From a checkpoint of a small autoregressive pixel model.
Training: adam_atan2 at rate 0.0014, 22200 steps, batches of 32.
Data: trained on retinal OCT scans (Kermany 2017), 98430 training examples, 7.2 epochs.
Rows from block 3 of a small autoregressive pixel model, named by matrix and row number. Rows with one number belong to one neuron. Each number is 500 + 40 x the weight over its row's rms, rounded and kept within 0 to 999. All counts start at 0. Numbers have three digits each.
After each neuron's rows are labels from the 100 images, of 14976, where the neuron reaches its highest value: "strongest on" is what is common among them. Only what is clearly more common there than usual is listed. The data: retinal OCT scans (Kermany 2017). In brackets: how many of the 100, against the usual share in percent.
# fc1: MLP up (model.blocks.3.mlp.fc1.weight, 768x384), inputs 0-191
# fc2: MLP down (model.blocks.3.mlp.fc2.weight, 384x768, transposed), outputs 0-191

fc1.632:580545488440495535467518455493544486549501524504502556512498516565532487490494554478418465498441522462476490480407472408490484545496491542427471547528491347481562497545465482511550443540577495529535516506494489476554512447495522465506626484548506483438481507501412474441474483477477511580470521523462524487432490492467505533520507431504516469477468547482549579568547383528496503472473523495494472521475475471498513453509540455448553500482480454451506535558482514477537569491519551490398484423486548575469562569496503360560547510566547470548493518611505508414463501516547465502
fc2.632:502477545475514438500481489430512451520550442542515466540515436490500590419530492524513501481491538511546527547519528498461479555473561512494481422463491530476479560515580518505482475416521495425510441486500483448522407549497510453414510479496483582584532497493542518582442515511465423449559532480405455490507507436537493495429467475474454484537527534506553458582469486477519545513495512526465491576513500481499546490495461512536518517443471508491534495488561566497563446508580445459569444429477542429566410452483515526463576524504511526426465511465493425525570497470507556583
strongest on: finding: diabetic macular edema (30 vs 11.7)

fc1.29:495424545542478543562494485429565499503493474480530495576562560546500467469527445538536507488525486462410492538499524469508485523565515542394475480479505431544474502435483482593482507505524495545454464516493534407506483519538522550506469486417504458484500505478502435483534509491579495506455466518489454493503429500560486497516606462538500418509497545560504448475525527425500499445466454507493418538468498486530535443531486532530464508454469555579480506490473465423535500549509507509488421530489509526534445485509577401456520489529548500503555561519462483506565537513492500452
fc2.29:460553444479479487585541472542552532424533533465513527490456465477503456528478460540470518559587527552453527378559541506496522457532522516477533466509530519539500504514479469534491539494430527545416481470452590418497516530496478565539474531425535493487550541502525538508533509544449499503522479451582529513510572527512498520521400520491455451475478458512537443472501516469443478490480496484447535493405420508462542488500522501468445490496541462473477508510482475574420503449460570527464499529514566439495544552507482547582522496494504556527577476415493557470480588388512489551
strongest on: finding: drusen (33 vs 7.4)

fc1.93:429464504500486553513568559537480471414532539515525580477603555499447495459459448476467397526576536543474487496557497492537522529511438512475456468453404523475388519450470512574533439480525448505509453525483506452538469514461476501504505522442506444473533553484495490484490465533541486496491498487487494427476526501434514528504499495521556496478526466457517450543536522503486427512567493461565439497607457511490503508550500484549425513453569541496472445464391507465426496481516515491514465501496430513503479409459417526465531506451562469511506512482437499526531475572496515486
fc2.93:568444485496483446451512480449532509514472485510489388457482515537493483546540522497521559476414497481493495526415477491477481464497556456519551482508567495546584473565566465427439516468506509555526576586469484508520468540531449448481506511517480537497475430583474478506505492537485484499487492477528488572474463480528469501514471548495468506508477533513509478530472484508474545438438544532516505456502554475524530500385500481506586487509466512481490558519580420493535498496455477520520506442537567467477517533491480446439521478509483497471457502491477465542506574437461492434
strongest on: finding: diabetic macular edema (57 vs 11.7)

fc1.172:499506463475482469509528454527532479485423501495524521504497518485508529419485427542481542491465549516524467468395505489481473529520471536448515483478410379498456512545583477471497527475509545508534476512563493496537450508470490442471493447497551501521498552519471429462536493549420416559498494497512552491522492501557520499534473534510474492489521476486505495511477473413475477523537557528493493559416474470508575470422455471527538473543420500480482565578484448462470484445531550469463498452524496514458567493484442430538518490486528482517486457549529500376509460417512563508
fc2.172:426541542449523575571508491495469533537467528592525463525482519480471463498504538481553407438483519469473476374485508525554516425528535488540496617499528466484526492517473471537455541470493501486471532546477405529602489517480559436446512481568479452489519534490559490562378541559522546619433488491487463492532581519479521552516489467485541547506513494482554491558463500525510541579533465463516521487529466471557500446562426432503466500484510507473475525505486496499467545498489517516527419521494453410502423447504508493549446496460353434504498509487435464480521532502497514494
strongest on: finding: normal (91 vs 51.6)

fc1.543:582515513502492556483401471403483442475524447527429522567509533512526499521512458471491527417498494520519483495522404498527484522550517567494551472448558499534454461520541461508522433519507506506508503571456449475576553417497528470534496464498495493533480436506541557526541477547514464441557451565460533516520480429484541480496501527469441515485523520504445525480509488493479545470484443470516531429567537479512516522553494419481504464495494462564507435464536490524534537418529383470525548470440548528485448376558535414508584505468530480470487524469552432436553534556486536551
fc2.543:452534516549450563495508535500510486572476541484536541483566495482425504520452440518501485475421525512467521472543581493579504532515569564483508477485419472496502490504509508583474427517517511508512490488488528484400591489492455508457471460446452416571521511519502447542497497532532522430497435548507481511507554469453500477562517514480459504568502555543481592493501545475477452455540451585494485463448466474514488483602526535481469480559510453491444516435504469581474526417486518479475586439505586508642457497530524498477474512428531504495497470511536536476447470452531487494
strongest on: finding: choroidal neovascularization (64 vs 29.4)

fc1.701:456495533436567548497511455477472472510469509470539494472489509539471473468497467555518495469438547405521475488504547503466499518455525561469578489498536489483532548546558532605576490568520530487487443544512548486517562535543525552517485464454532531440503529552531477522479524554530499457547432476410473461445477409498562585524507517556473519448496471551457460505502504479481479500467465531471442435506536395412497489524595440420566501495523529507522506389492477511481470512534520476512456545500479502443507508466501502485475507415525470496543523540462507522579527466452477514
fc2.701:504505386460553465438530515428551453438567479540515544490519527470431490532500512400480467507559440552504475503534493506440581505507433549516525454485464531536479528475485455492491457454482494488539510500532479526482486500553463525538557437546500566473558530532543554492426432465410507476519497510476552524500551540472514430461443528470527485498502441465438461489513512569475514438509508468545534520495434513478488566469476469574474487482502556463511464508537462494502484537538471468526551511518578529483466517514541511495569521474543468483525484521516445487391438609536552515
strongest on: finding: diabetic macular edema (48 vs 11.7)

fc1.274:512531510555468527439484481471426477530470448515467493462574476583515569469549517565426511520515473449493472522503430500494482519538480510535529484485483487447464520483493566502539454541472498477517465536566456419527487527432515433537558541452479506537486463489482494524400495513424444580519486500448595368460472469484500458478477507437433505559475525500472522540499439485512512625450462523520569521592492417537499494485519486470496513499465491454502506548457483492488486402509496484516531426476605504467591547519494494581464515542543489531502466596435460457487460429469502548
fc2.274:530456518447538526526476597537424539504535486499553554469502532490461555492498502598502516427510473526475465561431472483586479441480570513435508429504499453485517556471510502567456466451539462467490517422481500491545534514469545505422436504474500458541516534527509496476521558489543532422477585500499481564568536513512475556500541462462492529502517529478460527549499548544522516419468484520512415446518445469515481526528440513510456464542498520526423520476489465457505493498455553513478538542529437464524473511486549589528539490510485452471481506450507522415478525533486501579
strongest on: finding: diabetic macular edema (29 vs 11.7)

fc1.304:422466415462515534484474456503512435482566490518543493478452523526482435530476570488466426580558507423574502457472468478484505545494494508480507571466615527473556540517552423563503479498493546585441513545492573550518515480520524528555510454482503488424585497510486498483563511522560480477519432463452513463448492496417555506443459505495527502452516472541541491544494496520506480435451528526505513488519573513496504501481492433513529532457470518503557568436493540528471600543543532444455425491480517449484522476508508472551477513521520388446495543579483441511561531450453536490
fc2.304:509523552430464458607463476499494469428490507560491481416572465467500572415491478463475525450504599584465476550536498493481481537466521504495507491474504485485559498469505543514500513521575470391517553516530463395591485523511487504480472575595523492572516550527523523514439432506459470483509469526449469492507480472493505472506435504543530499479503489502538503530479579463506502556470530474469594457471565435472515521511513497445503474479553523472467476526485533523510454486548422455503578505532478509530502506531548477397523496475493495496486492462525483478461483517481501552
strongest on: finding: diabetic macular edema (42 vs 11.7)

fc1.455:607430561547437499545495521535438468486483479460520512511527444474499510375573496495505466477406509443518541557474460519524490509480486524423496497426460447525453407503488452402544503528551484476584534479482423472533506510483509477521590531535449490512537493463513506458529458415489509513497530523474522537571495474465494515538558461487537497579520484458519574494498443478544491457536510533494504468490488481524530476489477517430566478492523468531464549549468498505525475436519507477475488468524500530517559506483439485538542496507518510490571481449496546427412498538518496550
fc2.455:492524518480506476477511473468528473553498489436528518545510490434455474510481461438486530457510506497486514544518536507511576519493447450476469438491518615520388458512452500484532512492553429460581597480556530529445487469551492468506547490554535505490494535516539483503416530500548457512517522561553485526536519506503525542587545556469436484492472508468504440569495466477466475519458472398503481532486466501579602551496451588493516500516537518569493424497484485551491518476493481505500534529540499539452414490502553582447532482493443498505589521485487542571478470525466509563
strongest on: finding: diabetic macular edema (61 vs 11.7)

fc1.344:493467534526443540524493443534453483449498481484505482524504434576450478387489382517499468522506514512495508503514455504420461515510439515544512466470508479475439551530455571448582512508548521491476451487514482473493467532502460489543522567480548502456540550448489445490499503410427526608511564443499532480520465456550533559565496469434508494592477512436501518478509503464567480551490524494405514512555482499477520519498533482524483461464547488532530432426505539521478450443518460485528547531493455424472502541489459524498421500490539524476479485453435408424417503447435516601
fc2.344:517538565449448484463480538503480521453532537571445504512543488479454494480492491469457473574567492486512453457490532495501570437472513475546459523518467491516507499506434463537566477528500437503545513537383566447474433516475467498531586491510577469495530525457462494557485554515472514555514496432481541499468559565577490576475447552570588506564474437459545442507501445522504443470530524535508460588567478485524531527520546497540527542496579522455536424510420574493460506517451471509507496539511506519489468533516468536490501490547504533511486489570449498506463492528502499507
strongest on: finding: diabetic macular edema (76 vs 11.7)

fc1.663:495469543468505505513508504467497493489467485604434507553541472463460518521553548467505468497471491519489459518496478498395561517501499495511498508444529470484564445478499504494562420559523566481520458580514549555546467561482500456529496499477474491480517444537539468413458527546450468539481524425418523501395530503463529552554446418533459476437507449464517525518482471532522501451476543445532548488495497506488501468516477456481478504474441504458482520514513450417436611443517514501582425454511448539444589486466489510447504535465533487481506382549452494465508547467485537490
fc2.663:487497483534504497495569460507466562507496493474525490446499541479532491485533463544520562531539507494558491523529415486472450409491554470463538426485527481522452504541471484476551542520506524544566471532438470494528475517485518461461458513463496604512480529480475588577487475483543509511474458494494505450497474488512492502409552527455571536447522568570482562403508451426561539518545462542528489492418547499511410515393505484480550471489458520502542492388513506553476460490432464529563463505500590493535465540530514572497473499455486454468456504469616558535461470508465530487
strongest on: finding: diabetic macular edema (45 vs 11.7)

fc1.470:576465506492528467546503515502516467408519421487536505502610556473449496562413419564515543471483565569487505527514481464489515548513526505419520475447458541528446495412475506520459559546489487481457412482519548432457491467514483568527559504490473452512511515466517463536510604536560497450492416487526522524542433467499535522480517541498408469453535567526491442407497508441537497470500514524543477492459499516502514512555518512495437537459570505504457478478461497488501485515530523474513499518522549446495537541509494523487460559494525500498461546467523504434540469484478538562
fc2.470:487518539484460588484509534479510531487524516558482468461434467516553458534449479517487505499497415437579551494444442437482531513472537512473537500526548431482417529532439488408546489475480543562510477412450521546481439504481460522516523495477480516458495460476446468567506444479481564572563552489525544460516511569554455471475510526449574477483529513530431437480540521491478506462440509557528427551499502561494496510450515567429460489517467525485490469478495521499501479446494574468534547601568452487402511551518522550538464488548534491539498554460452555508514503524515438538
strongest on: finding: choroidal neovascularization (69 vs 29.4)

fc1.567:496418542513495535490528495507441501495487463466564523574563564492506523489568487505513503485470483499450495530509493496517462518512455559458457503452489456462542530540526493555494558485572506501520546479479459420554472463486513504477491592505480472494503509537519475475522517475533539461557468555510440521501454481506509507555583487467490468591462519481470532521507470523508497463530442511429474481467517453504514430513534540471516495504530582555465438485477480520614399490523476505543493524509553511550435479478457532480526517506536433470490550466497540453470519503480511478
fc2.567:524504436469516469529429476486494470488474532509512541502554432438581413506496560463491548521485547535601499481518491509527512477505511492456471541496531485486465424560468499521537554498483460533445520503443611506477517543530518513575433569454535609437493530561536541480574553576451540457550500482431480503468502503500544512486511520491441492474535480540519491481499514542502478512519474525489500499516531476471569520486528465524546551475498491503447507511445507518432443501475507499440548462489544506483509494497457557447546530463499535423567502459493531489536501412521496530
strongest on: finding: diabetic macular edema (29 vs 11.7)

fc1.354:545477509493523470519570447534556465510534514556500526603492473428488515476482565472498569473450495488510525542469485494509503517528574552463563553540506508523510432496499523463489476462534444519514419526507494466484426510526494517473507509500471532513486476461476544534528589542539475504476439472500433540461519533442509481551484529447456528474514522503475545451443540410445524476569468506485546481456465491461559441461568530524463510488481529514467536586474486460517495465518483488492429479494479494547504550487484444517540482498557523517512457509475500404510482534405614479
fc2.354:465487459495526495437473448475445552487526514405511494535485494486582500517468422573602512515520537537459494510486484534488418402517486490459503472459506550524449481537507544566589502523477475554515485483523485460516505500503485445537480465512509558457445524541466523548424446494488464461613570558546508450430461451523489525495509488498478516532502481514480499445517535479510446538456503464509543493514566473532557508500549528502547495506406450461526396502507474462512528550452394526459481512479497494429508420499484455482581489492496520472564436502582492584452487417513505470
strongest on: finding: diabetic macular edema (33 vs 11.7)

fc1.393:482451466512518578477481480483510463406522432595414561548569570478487461525487562508567494555517454447503429576488436484502499521499515545540538515439562513464503499538501577511551536577449472481522580530478437459516547512445545427455449520453519565523489528535514492543495504519556571524517444518498496509451443504473560488473505431477491478458499554551468454480504432482505548531472479478514543443468489484457458500502573375496522453508475467477478508459490455488524463407538476486530552500405477480501500431509503534514563532473523449443471507529501483488539522480501504542
fc2.393:458547437472525469455463459418615475523490410501452484456555481470484480515500491471510475421568459509465524527473469489493569456430542552494534474399518550461508502560453529528477544533505540490519553525461510517448502349478506505439473435451569576510485513490505453562408418530471603463533430491477521477535529447545485490477435496512507487456498400439471496545526530527481533442511496493532489493440533496511461489543503485617533490489506525476549465527485481578450531520502537478538550461559550550457508497562515502484509522515512425520503527506492498530489513519544461526
strongest on: finding: choroidal neovascularization (61 vs 29.4); finding: diabetic macular edema (36 vs 11.7)

fc1.204:525476543499494537470494523494512477529491428580490489532497551487473455519443498451442524538427554528541422516470505456483492526515550501496525463462533504561502432498522476487468493551487539462438602537443424524566424472488491461487537521473532554454499505511493572628466465497455529607451520496405549537469514498544535554513524464488542504501553466509476514519512459428434537431487461455521515515497497507525463548445494459488538491446501453531499543560467550515530515480532456488501477496496542437490508486577541474436473554510517455491435604518488471480547517560454508497
fc2.204:588446485396523487410469478545486510452563457444432556486503542460484569534476549506451565516506519512405465548440419496502509464464397492505529491514469456434581432450570483477472506559512464453505506523516503476534464544510511445574471436515564542497483495530481521451523549533563533472435498490515531558478507527529421488504496521481463495450533545431524501501490517502542523483487588531448513368520493538460493499506479519547562507504460478514492495635461512373483534459492472501481528486504471536451607460536473538419476507481528532476538455519528571467547525499454497450
strongest on: finding: normal (78 vs 51.6)

fc1.426:565480534498527457537491447483506478508496508498500527453477528445434542484451446478475523504479560507470442545533479504502482525516593526484530515501440537563495547425529453536468487466568487476492444622491461485531474533534501521514473467542466503493482526518484536525530542554501498530488492510466452558484490502494575549512480537399520502439545491495520611498482574528462487398520472448529489481455484528503554521513499487543542408469468560503503441565495525458515512474523493492478496523441528549425475491526442439371462570542508507485460510442409423454477485555409535481
fc2.426:486490472484518444530449547499493551525427466492470516599523511559525535516587565533484540475513472534468484508470451495450406442514478500532523536492497522443436525520479500522467488562505438548520507508505563499532528512523547449507453530500569507487483453547489495500487628540513484548453491442509520513453512461505512483495453463466452534508502544515462463458500501540511480516529527439486523425532546504508528442481505459523554541468496471422507556471449436441454520532428459499519490481581465456563491471503424445532517512495515452473516420491564504519638523465436500530
strongest on: finding: normal (82 vs 51.6)

fc1.25:557522535436454451549498434546492465492480500528489525483493439496463474440445529480395496556501613526459499463516439492481526548458465501509501504504507477498489512500502535538525532519562481495440496523524534482505384585555503522578520516487517491457580525514467462453474486446539491533527516448466465422496508516483541623508467511493498475509543445504575471527499463535461447410525484477508569577501526452499611482475496487513504542427546548503507468492405556517471515482542563434502447545488517445473513553495427486546424540501544483488516520455438459414462529451403520506
fc2.25:545505470550524477479444550398524514497448462528521568581486560524501491466506415486544482465471431515515428523502531495506465464485492551546554461531441525558511482522510443521509468524508513503515496490447416526468530462506514471492518399483534585473486448493490518556486457483456495507479450481532533422507507530514537492490459536487495483472509484505415536500570498516549545529550435507529491442498540424449425524518496462528511529478490488530499474491495543499451509525448449456564500497479543596528499489552474493519502491508491502443447531549527485574519451576541496435
strongest on: finding: diabetic macular edema (53 vs 11.7)

fc1.716:590467515472462524468496517563490476458592510502509438487563505516438487508480526475461432500545547538509580565445500441525547552476435537500489508490500541470516481512530533527495461460471442514500502512502528448481478549433530563495569514463504432473504494503465441457536511511594502471525484441457517543532400488500463490496478472550583494551530472481557385493599472487488447482476522554541504509469457498531594493494478499558513527505513500468468576421452488537548546516509522471441460487504526457505446471476497446542566521495524495475428561516502493474458505434505458538
fc2.716:468516513575525536504519577464544531589394463507491454532497441459575526459531492508482502519538461525459429409549374476482485501545534459507516550551432470443437483463482455432543533491549535494500422473497502587508544516480518463548472424468390537470496446481487537548508486545483505522433484532569506479458550495446496463422499558470517524501447515482494577466561539519540481494543486396460486451520576496508408512512525495468558472494500507554486440568483489425427478506463470523541530539503502461480542532508471497511453495494513435542552533447545499509537452534483482453
strongest on: finding: diabetic macular edema (33 vs 11.7)

fc1.416:498504538515490516521489496465447484424499494511478457447519451477471473549501456500567513465524459474475506478471533420557499527456516531439500466477534535535449496484520498578496535545533534488496507452504531492511530537522501551385512579507521493529552497496481449490480550491573463533456436505489503477599475522550583517499548453472482544511538413542524558553494429504490512507515485522530492528517507511531490499390472495455510494375501556534468481501464532467538513476510484396521530492550562551491446426544542509521483550452497441512521547483526488594501530559503522546
fc2.416:548549496488569509445501577472459495483471440485462452488439535483547478550513525464484456514517450458509501553477428418520532542512482510558533481475474547457493549522512490464485469488474465425506467535475471551532503486476489427486521440535499518489481492443467535534411461529502470475465500469551536484455488539440513406463464514525452546532487444468420543562510483499552546530524496499546478523522457542455405534498506468500485504491526443410542502501570511517524564539499547416453509452582486534500536526528519455525457488522461423503587574568532452522521485536509516523
strongest on: finding: choroidal neovascularization (69 vs 29.4)

fc1.445:436548495517419525504503509419485506552428502509448390484481434508518468505547494443535481511515489495532487536490539473418452525463565559485552472506522486481443458527501484463582415534497548520516492528497528518524514525461432469437495509408541544463506438468429496484441540440432472489503493406450512463437569510481488531480431471438448480476532464545479563527524546513460469551534553473554519531510618480494564504535492508452576538499446456468459456519513483506414559517518461479537505443434518506479569516456512558478496535514533519494518445523450479552550477434477465492
fc2.445:570533583458524499512540509547476489501549527450494503520516497449477531498514498508496529476541554513481463543473435483592503488492533466467469471529482469540415484496570492493482530461484537348470528451432478492507493488509495554547532486543484483571499513546513493497551432465517515464495525515511504432529439492514466503575596488537524507541552493472510524522527492495521513515436480497473450501538453492508493522451467538477500485509559569597527520455518552546513429456480514473496585567579537503486485517465461492528396506508473416469509576458572474462468507526510477518
strongest on: finding: choroidal neovascularization (63 vs 29.4)

fc1.326:522525484461441506531475532496514520476443475562489453491531478491437546492474509466503478485475508576458483518478572494507469509533510521515491427494419469508432470479522443483469493458544513479570480504489440515541478405437484437476504530445482534474586478434383514554470510529553532511484418496464552469546509505553527511419514541511521480529517528499515502516460462548498487436580543450566536490531554551488528531499490512574503522467510451446539507543521465493520480555505536528492442541509457503501527564472469524474499524440509473562475457488547433469559442463536639483
fc2.326:470494539489530506501526486539492490533521517513534503482445495512522499498573433451534567507468511472471482491607461554490522495546532477562504535554510429466571537496495533485508524463491545560481544500458484457483470503484539498564503442527518412513509504537474571524496485527456528541527539516509504565492541520471432493563351554545516487486459468549519493492453567524546456512456516467419469467476519492485501487482481457485474485489498523506508530517491496465473490431484471633585474532519485511503475463506446498467532430452453571541455484446523479485491519514481588475
strongest on: finding: normal (82 vs 51.6)

fc1.68:469496526530488473553543431384535460559571517479509451514538488447448516532533421514554524435456534489508470424461490511491463524490553503421456494488458509513448517538556415584524473475547482605496482566516491507577519426553574556478485442457481520520507446519476491539512551520579500500515536492487463513456495488478538522536504485455461501446534509493547497488490571513487449465478496516506506475406538486521625449511485526520532478481425551503440452548459472431541522447524462485490502486383556505472515471465534493423530515513523515513526468430483441496496475500463544456
fc2.68:492517505434489445507500551507433555494506530562423516614556515449479515571498564439543482558523450518415451494398437473560477419489477513469432507493487513492600544487482549529525512568466513530507471571518511476540420480514465503489524471519573472490490517548477485458489534502504554589437534421539493574412506497546477476543470494562539523488479482492504517473488505516473406527538504487461556548504483486532507501449513467513529519547454519483518601471470494438488515499420501530560451476551418465462541465517464408559537534524527520519474427495582463519520516499480494493
strongest on: finding: normal (79 vs 51.6)

fc1.280:555494528466519497481430435551511446485537525480565512505504514497461511473395488572484463515506589457512458540444454454535512522407434540431569492511470484524505486457595510583473476525558489463507442455521469453517533445485592532529480487534458456512576508473457456499466471519471481495474480471477566431563360498491484546453526450525478502496542505529500536553473539468466594479459467536518541454499459457546525523489493481587506508517548462497493455529465477406476496506554509429413510496476493545511509454527479495529493503493538493525523513584467519480457510461533504539
fc2.280:549530597553520502549406509502508492476480415521419488487456560503571521494485483522506500488507530487529542343466496495545485470489527488451485549520553508547474506495522494530455531502497521582458518491493553526546542479520562508515492556462488453534549516527464436509518556544553498486419448570412475527540485438544477498508518483495409476509568548552556498484478503514481505467525522501437533441485469495490521447511476506499561458410518520555541476491566515540451568466465518504506532456538493485447425495493569492514521490460455478513480506426509540512631514499465465423
strongest on: finding: choroidal neovascularization (78 vs 29.4)

fc1.524:558516491441423479473487497498474478515531429539438552563525538446530450447508574503545469509494513505471437513468471445510480535504540577434514531499506431500510484561452540561554509528509477505522508485497449449515526553508485446490422464415589534485482547510466482501509535514566555506489479483467446476453464518467591511458554458533507488497515506512462518487520534460447519585497452574464560482480448440449467492505545396569521488506457478534504579544466484520534433439517520470457487517490476491550460468539549436435539554452529499468457530539522505446492478534527514533
fc2.524:519531456498475548515445501416548445557505413518475552536485531491458426534568543447491446477526476450507498497444460464522533535505501505522496519490549499499468498542493478499472539518482509502504528537467488573512491448507470491533519505566536577460445535477522464531540472555559536459557519538539591549465490528513510489487508503454486472510482498449425487550535506563481473476385503489551555485539448492490518530577496510574559505463536474493512521491475521609575525490539556463513545487520534519525472531534497471463508557522537455477467540502459446456457482529518503494
strongest on: finding: diabetic macular edema (29 vs 11.7)

fc1.686:571487514485551469445553545508458472509486508541443427546535527432468530522527508481464502534456506525505500434481520500549521525476537556470468484530488460497419468486515518462456482446514448455542521530478527480552406497472532508536532459511448482529485476462486586514447522560486453455499481482522505558484464512456504439553435530415422496528515470483490503479504502461471467440561508516485555450453603500495589497452493533514543486529495511511462531586521517496550495426532441501490504500498518444606500522464487546527476510533509447508428510410547456474490467514338520459
fc2.686:462486519547427570553535494519484461518535470500606550520530499488454454504496442523563522563414450511470486544546542429519468536509584546496477540549572495498499461558501476491555531539464473548486478565433515557483447492475489448496466548455494508512450484477470496555496478551474553488491525498467473507429489530500475500609489453548612509561482499512497559494504414465521468477486527544513493490463539434489509439552470480502457558470472440477474530450524489551517496476531472507561447476448483512509503425498429456542492527475528510506512541500558510512547528446488519421
strongest on: finding: normal (83 vs 51.6)

fc1.209:539464501442465518521500429527486441493557516520540551483545471614442448459477538458429482560562593499490493500515468500486533549471471587473480508500552500496465512538551514557517480542548481495511532525520542441505461519520514569580509533515494481482553559517514475474528491503510494495550468509451496381483433472440528579491494495491527470450540474522517473498527475495496440421460459534521531501535521389476537541482478483476508527477534597575427464461422548528487479453541526439422558495543533534498491470500418536486497509529549442481507520560418485448430515455517516503
fc2.209:498455498493591495541522543479489484519492478513562541522438492561532542519524418519519458449517513553525527552513534491535482519534543512499503507497438482519561517448456476446470460515470549508483468466528388569469509502455483483441508372520407431512499422467486594550462523487498543527464499527519520440513519512470515410476513506475455495484533506496444524496506471554551518507482535418550525436507531475529409528476465516502387524537481511542442495496563502402456483535527418484465443541488529539508541543518528498538501502531516524469530486558483539523462475604492526421
strongest on: finding: diabetic macular edema (63 vs 11.7)

fc1.457:453550446484499483449483449553475473519533537483519564545525458529385475433488491542483512518521572568454492557501535499472527502479429541454609445506518452487482476574519526549481491558520528543535431534562542480516528424469530517522488585481555491538545529513482491505495518568468415484549427498447543477498429497508492468537486480491484499398521522553532500561472475415485472522449480516560499525525480501554567493469506489482516531512506512497491504474520474530476558491506487474439598429478498549524533454508467478478579478493531492546537460579521498506492508465543497574
fc2.457:509508575604473487524515511479506491471401514497513423493474502502535504509493509508510536465543502502526562474510572475552598549507570469514412531523535503495471486454499481532494536524479469474527465421439523501527498530494529508446457518502444467477500446426503515508443498457542497504533519545432477468534446532521488478420547507590559505530476542465541517497474540494478537484494497434494502539526532522509474513450454523434478486488487541504521479606531547403585554488545446513491434494494491527471387517529606499477523506498483520505478565475510471484474529471448458473
strongest on: finding: choroidal neovascularization (61 vs 29.4)

fc1.418:512516454527571525601497551513512476432403482455526489486476502456453440433441490471516488537515463441538463508453568468492483543516464531506570467514478522487437574477503467513489457522523566542499519407562426484465474492470511423464496473521557495481483476388465515556456536501454475490467416459413571491443479492446523461414478491432410508516506440582471496489533471470488530557516541475549557554486534501482488538500455467447585526481472477487500480501499535496505472469515561476422508506512495481589548526555530549479431534515540450469502546546472437517470421519528487516
fc2.418:481511431485465445477491433525516500456557538424475465481447515473450449532488494427528552445463524492451487519534515476524541493472412535486560448538521558537477472489479512513416543496453516547534423564528500530413480446566483508535426503514559508516487500440512605474597502555585503517498475500510461539411478544502506548510498555458406535409528540483482555482510532503480514485519517456528533520505528462444521545496460505615475464485538437477583546513528480526516481504534470477476467528481418597508570482503496467477463522523526457491492488554510479507461477476443466464
strongest on: finding: choroidal neovascularization (80 vs 29.4)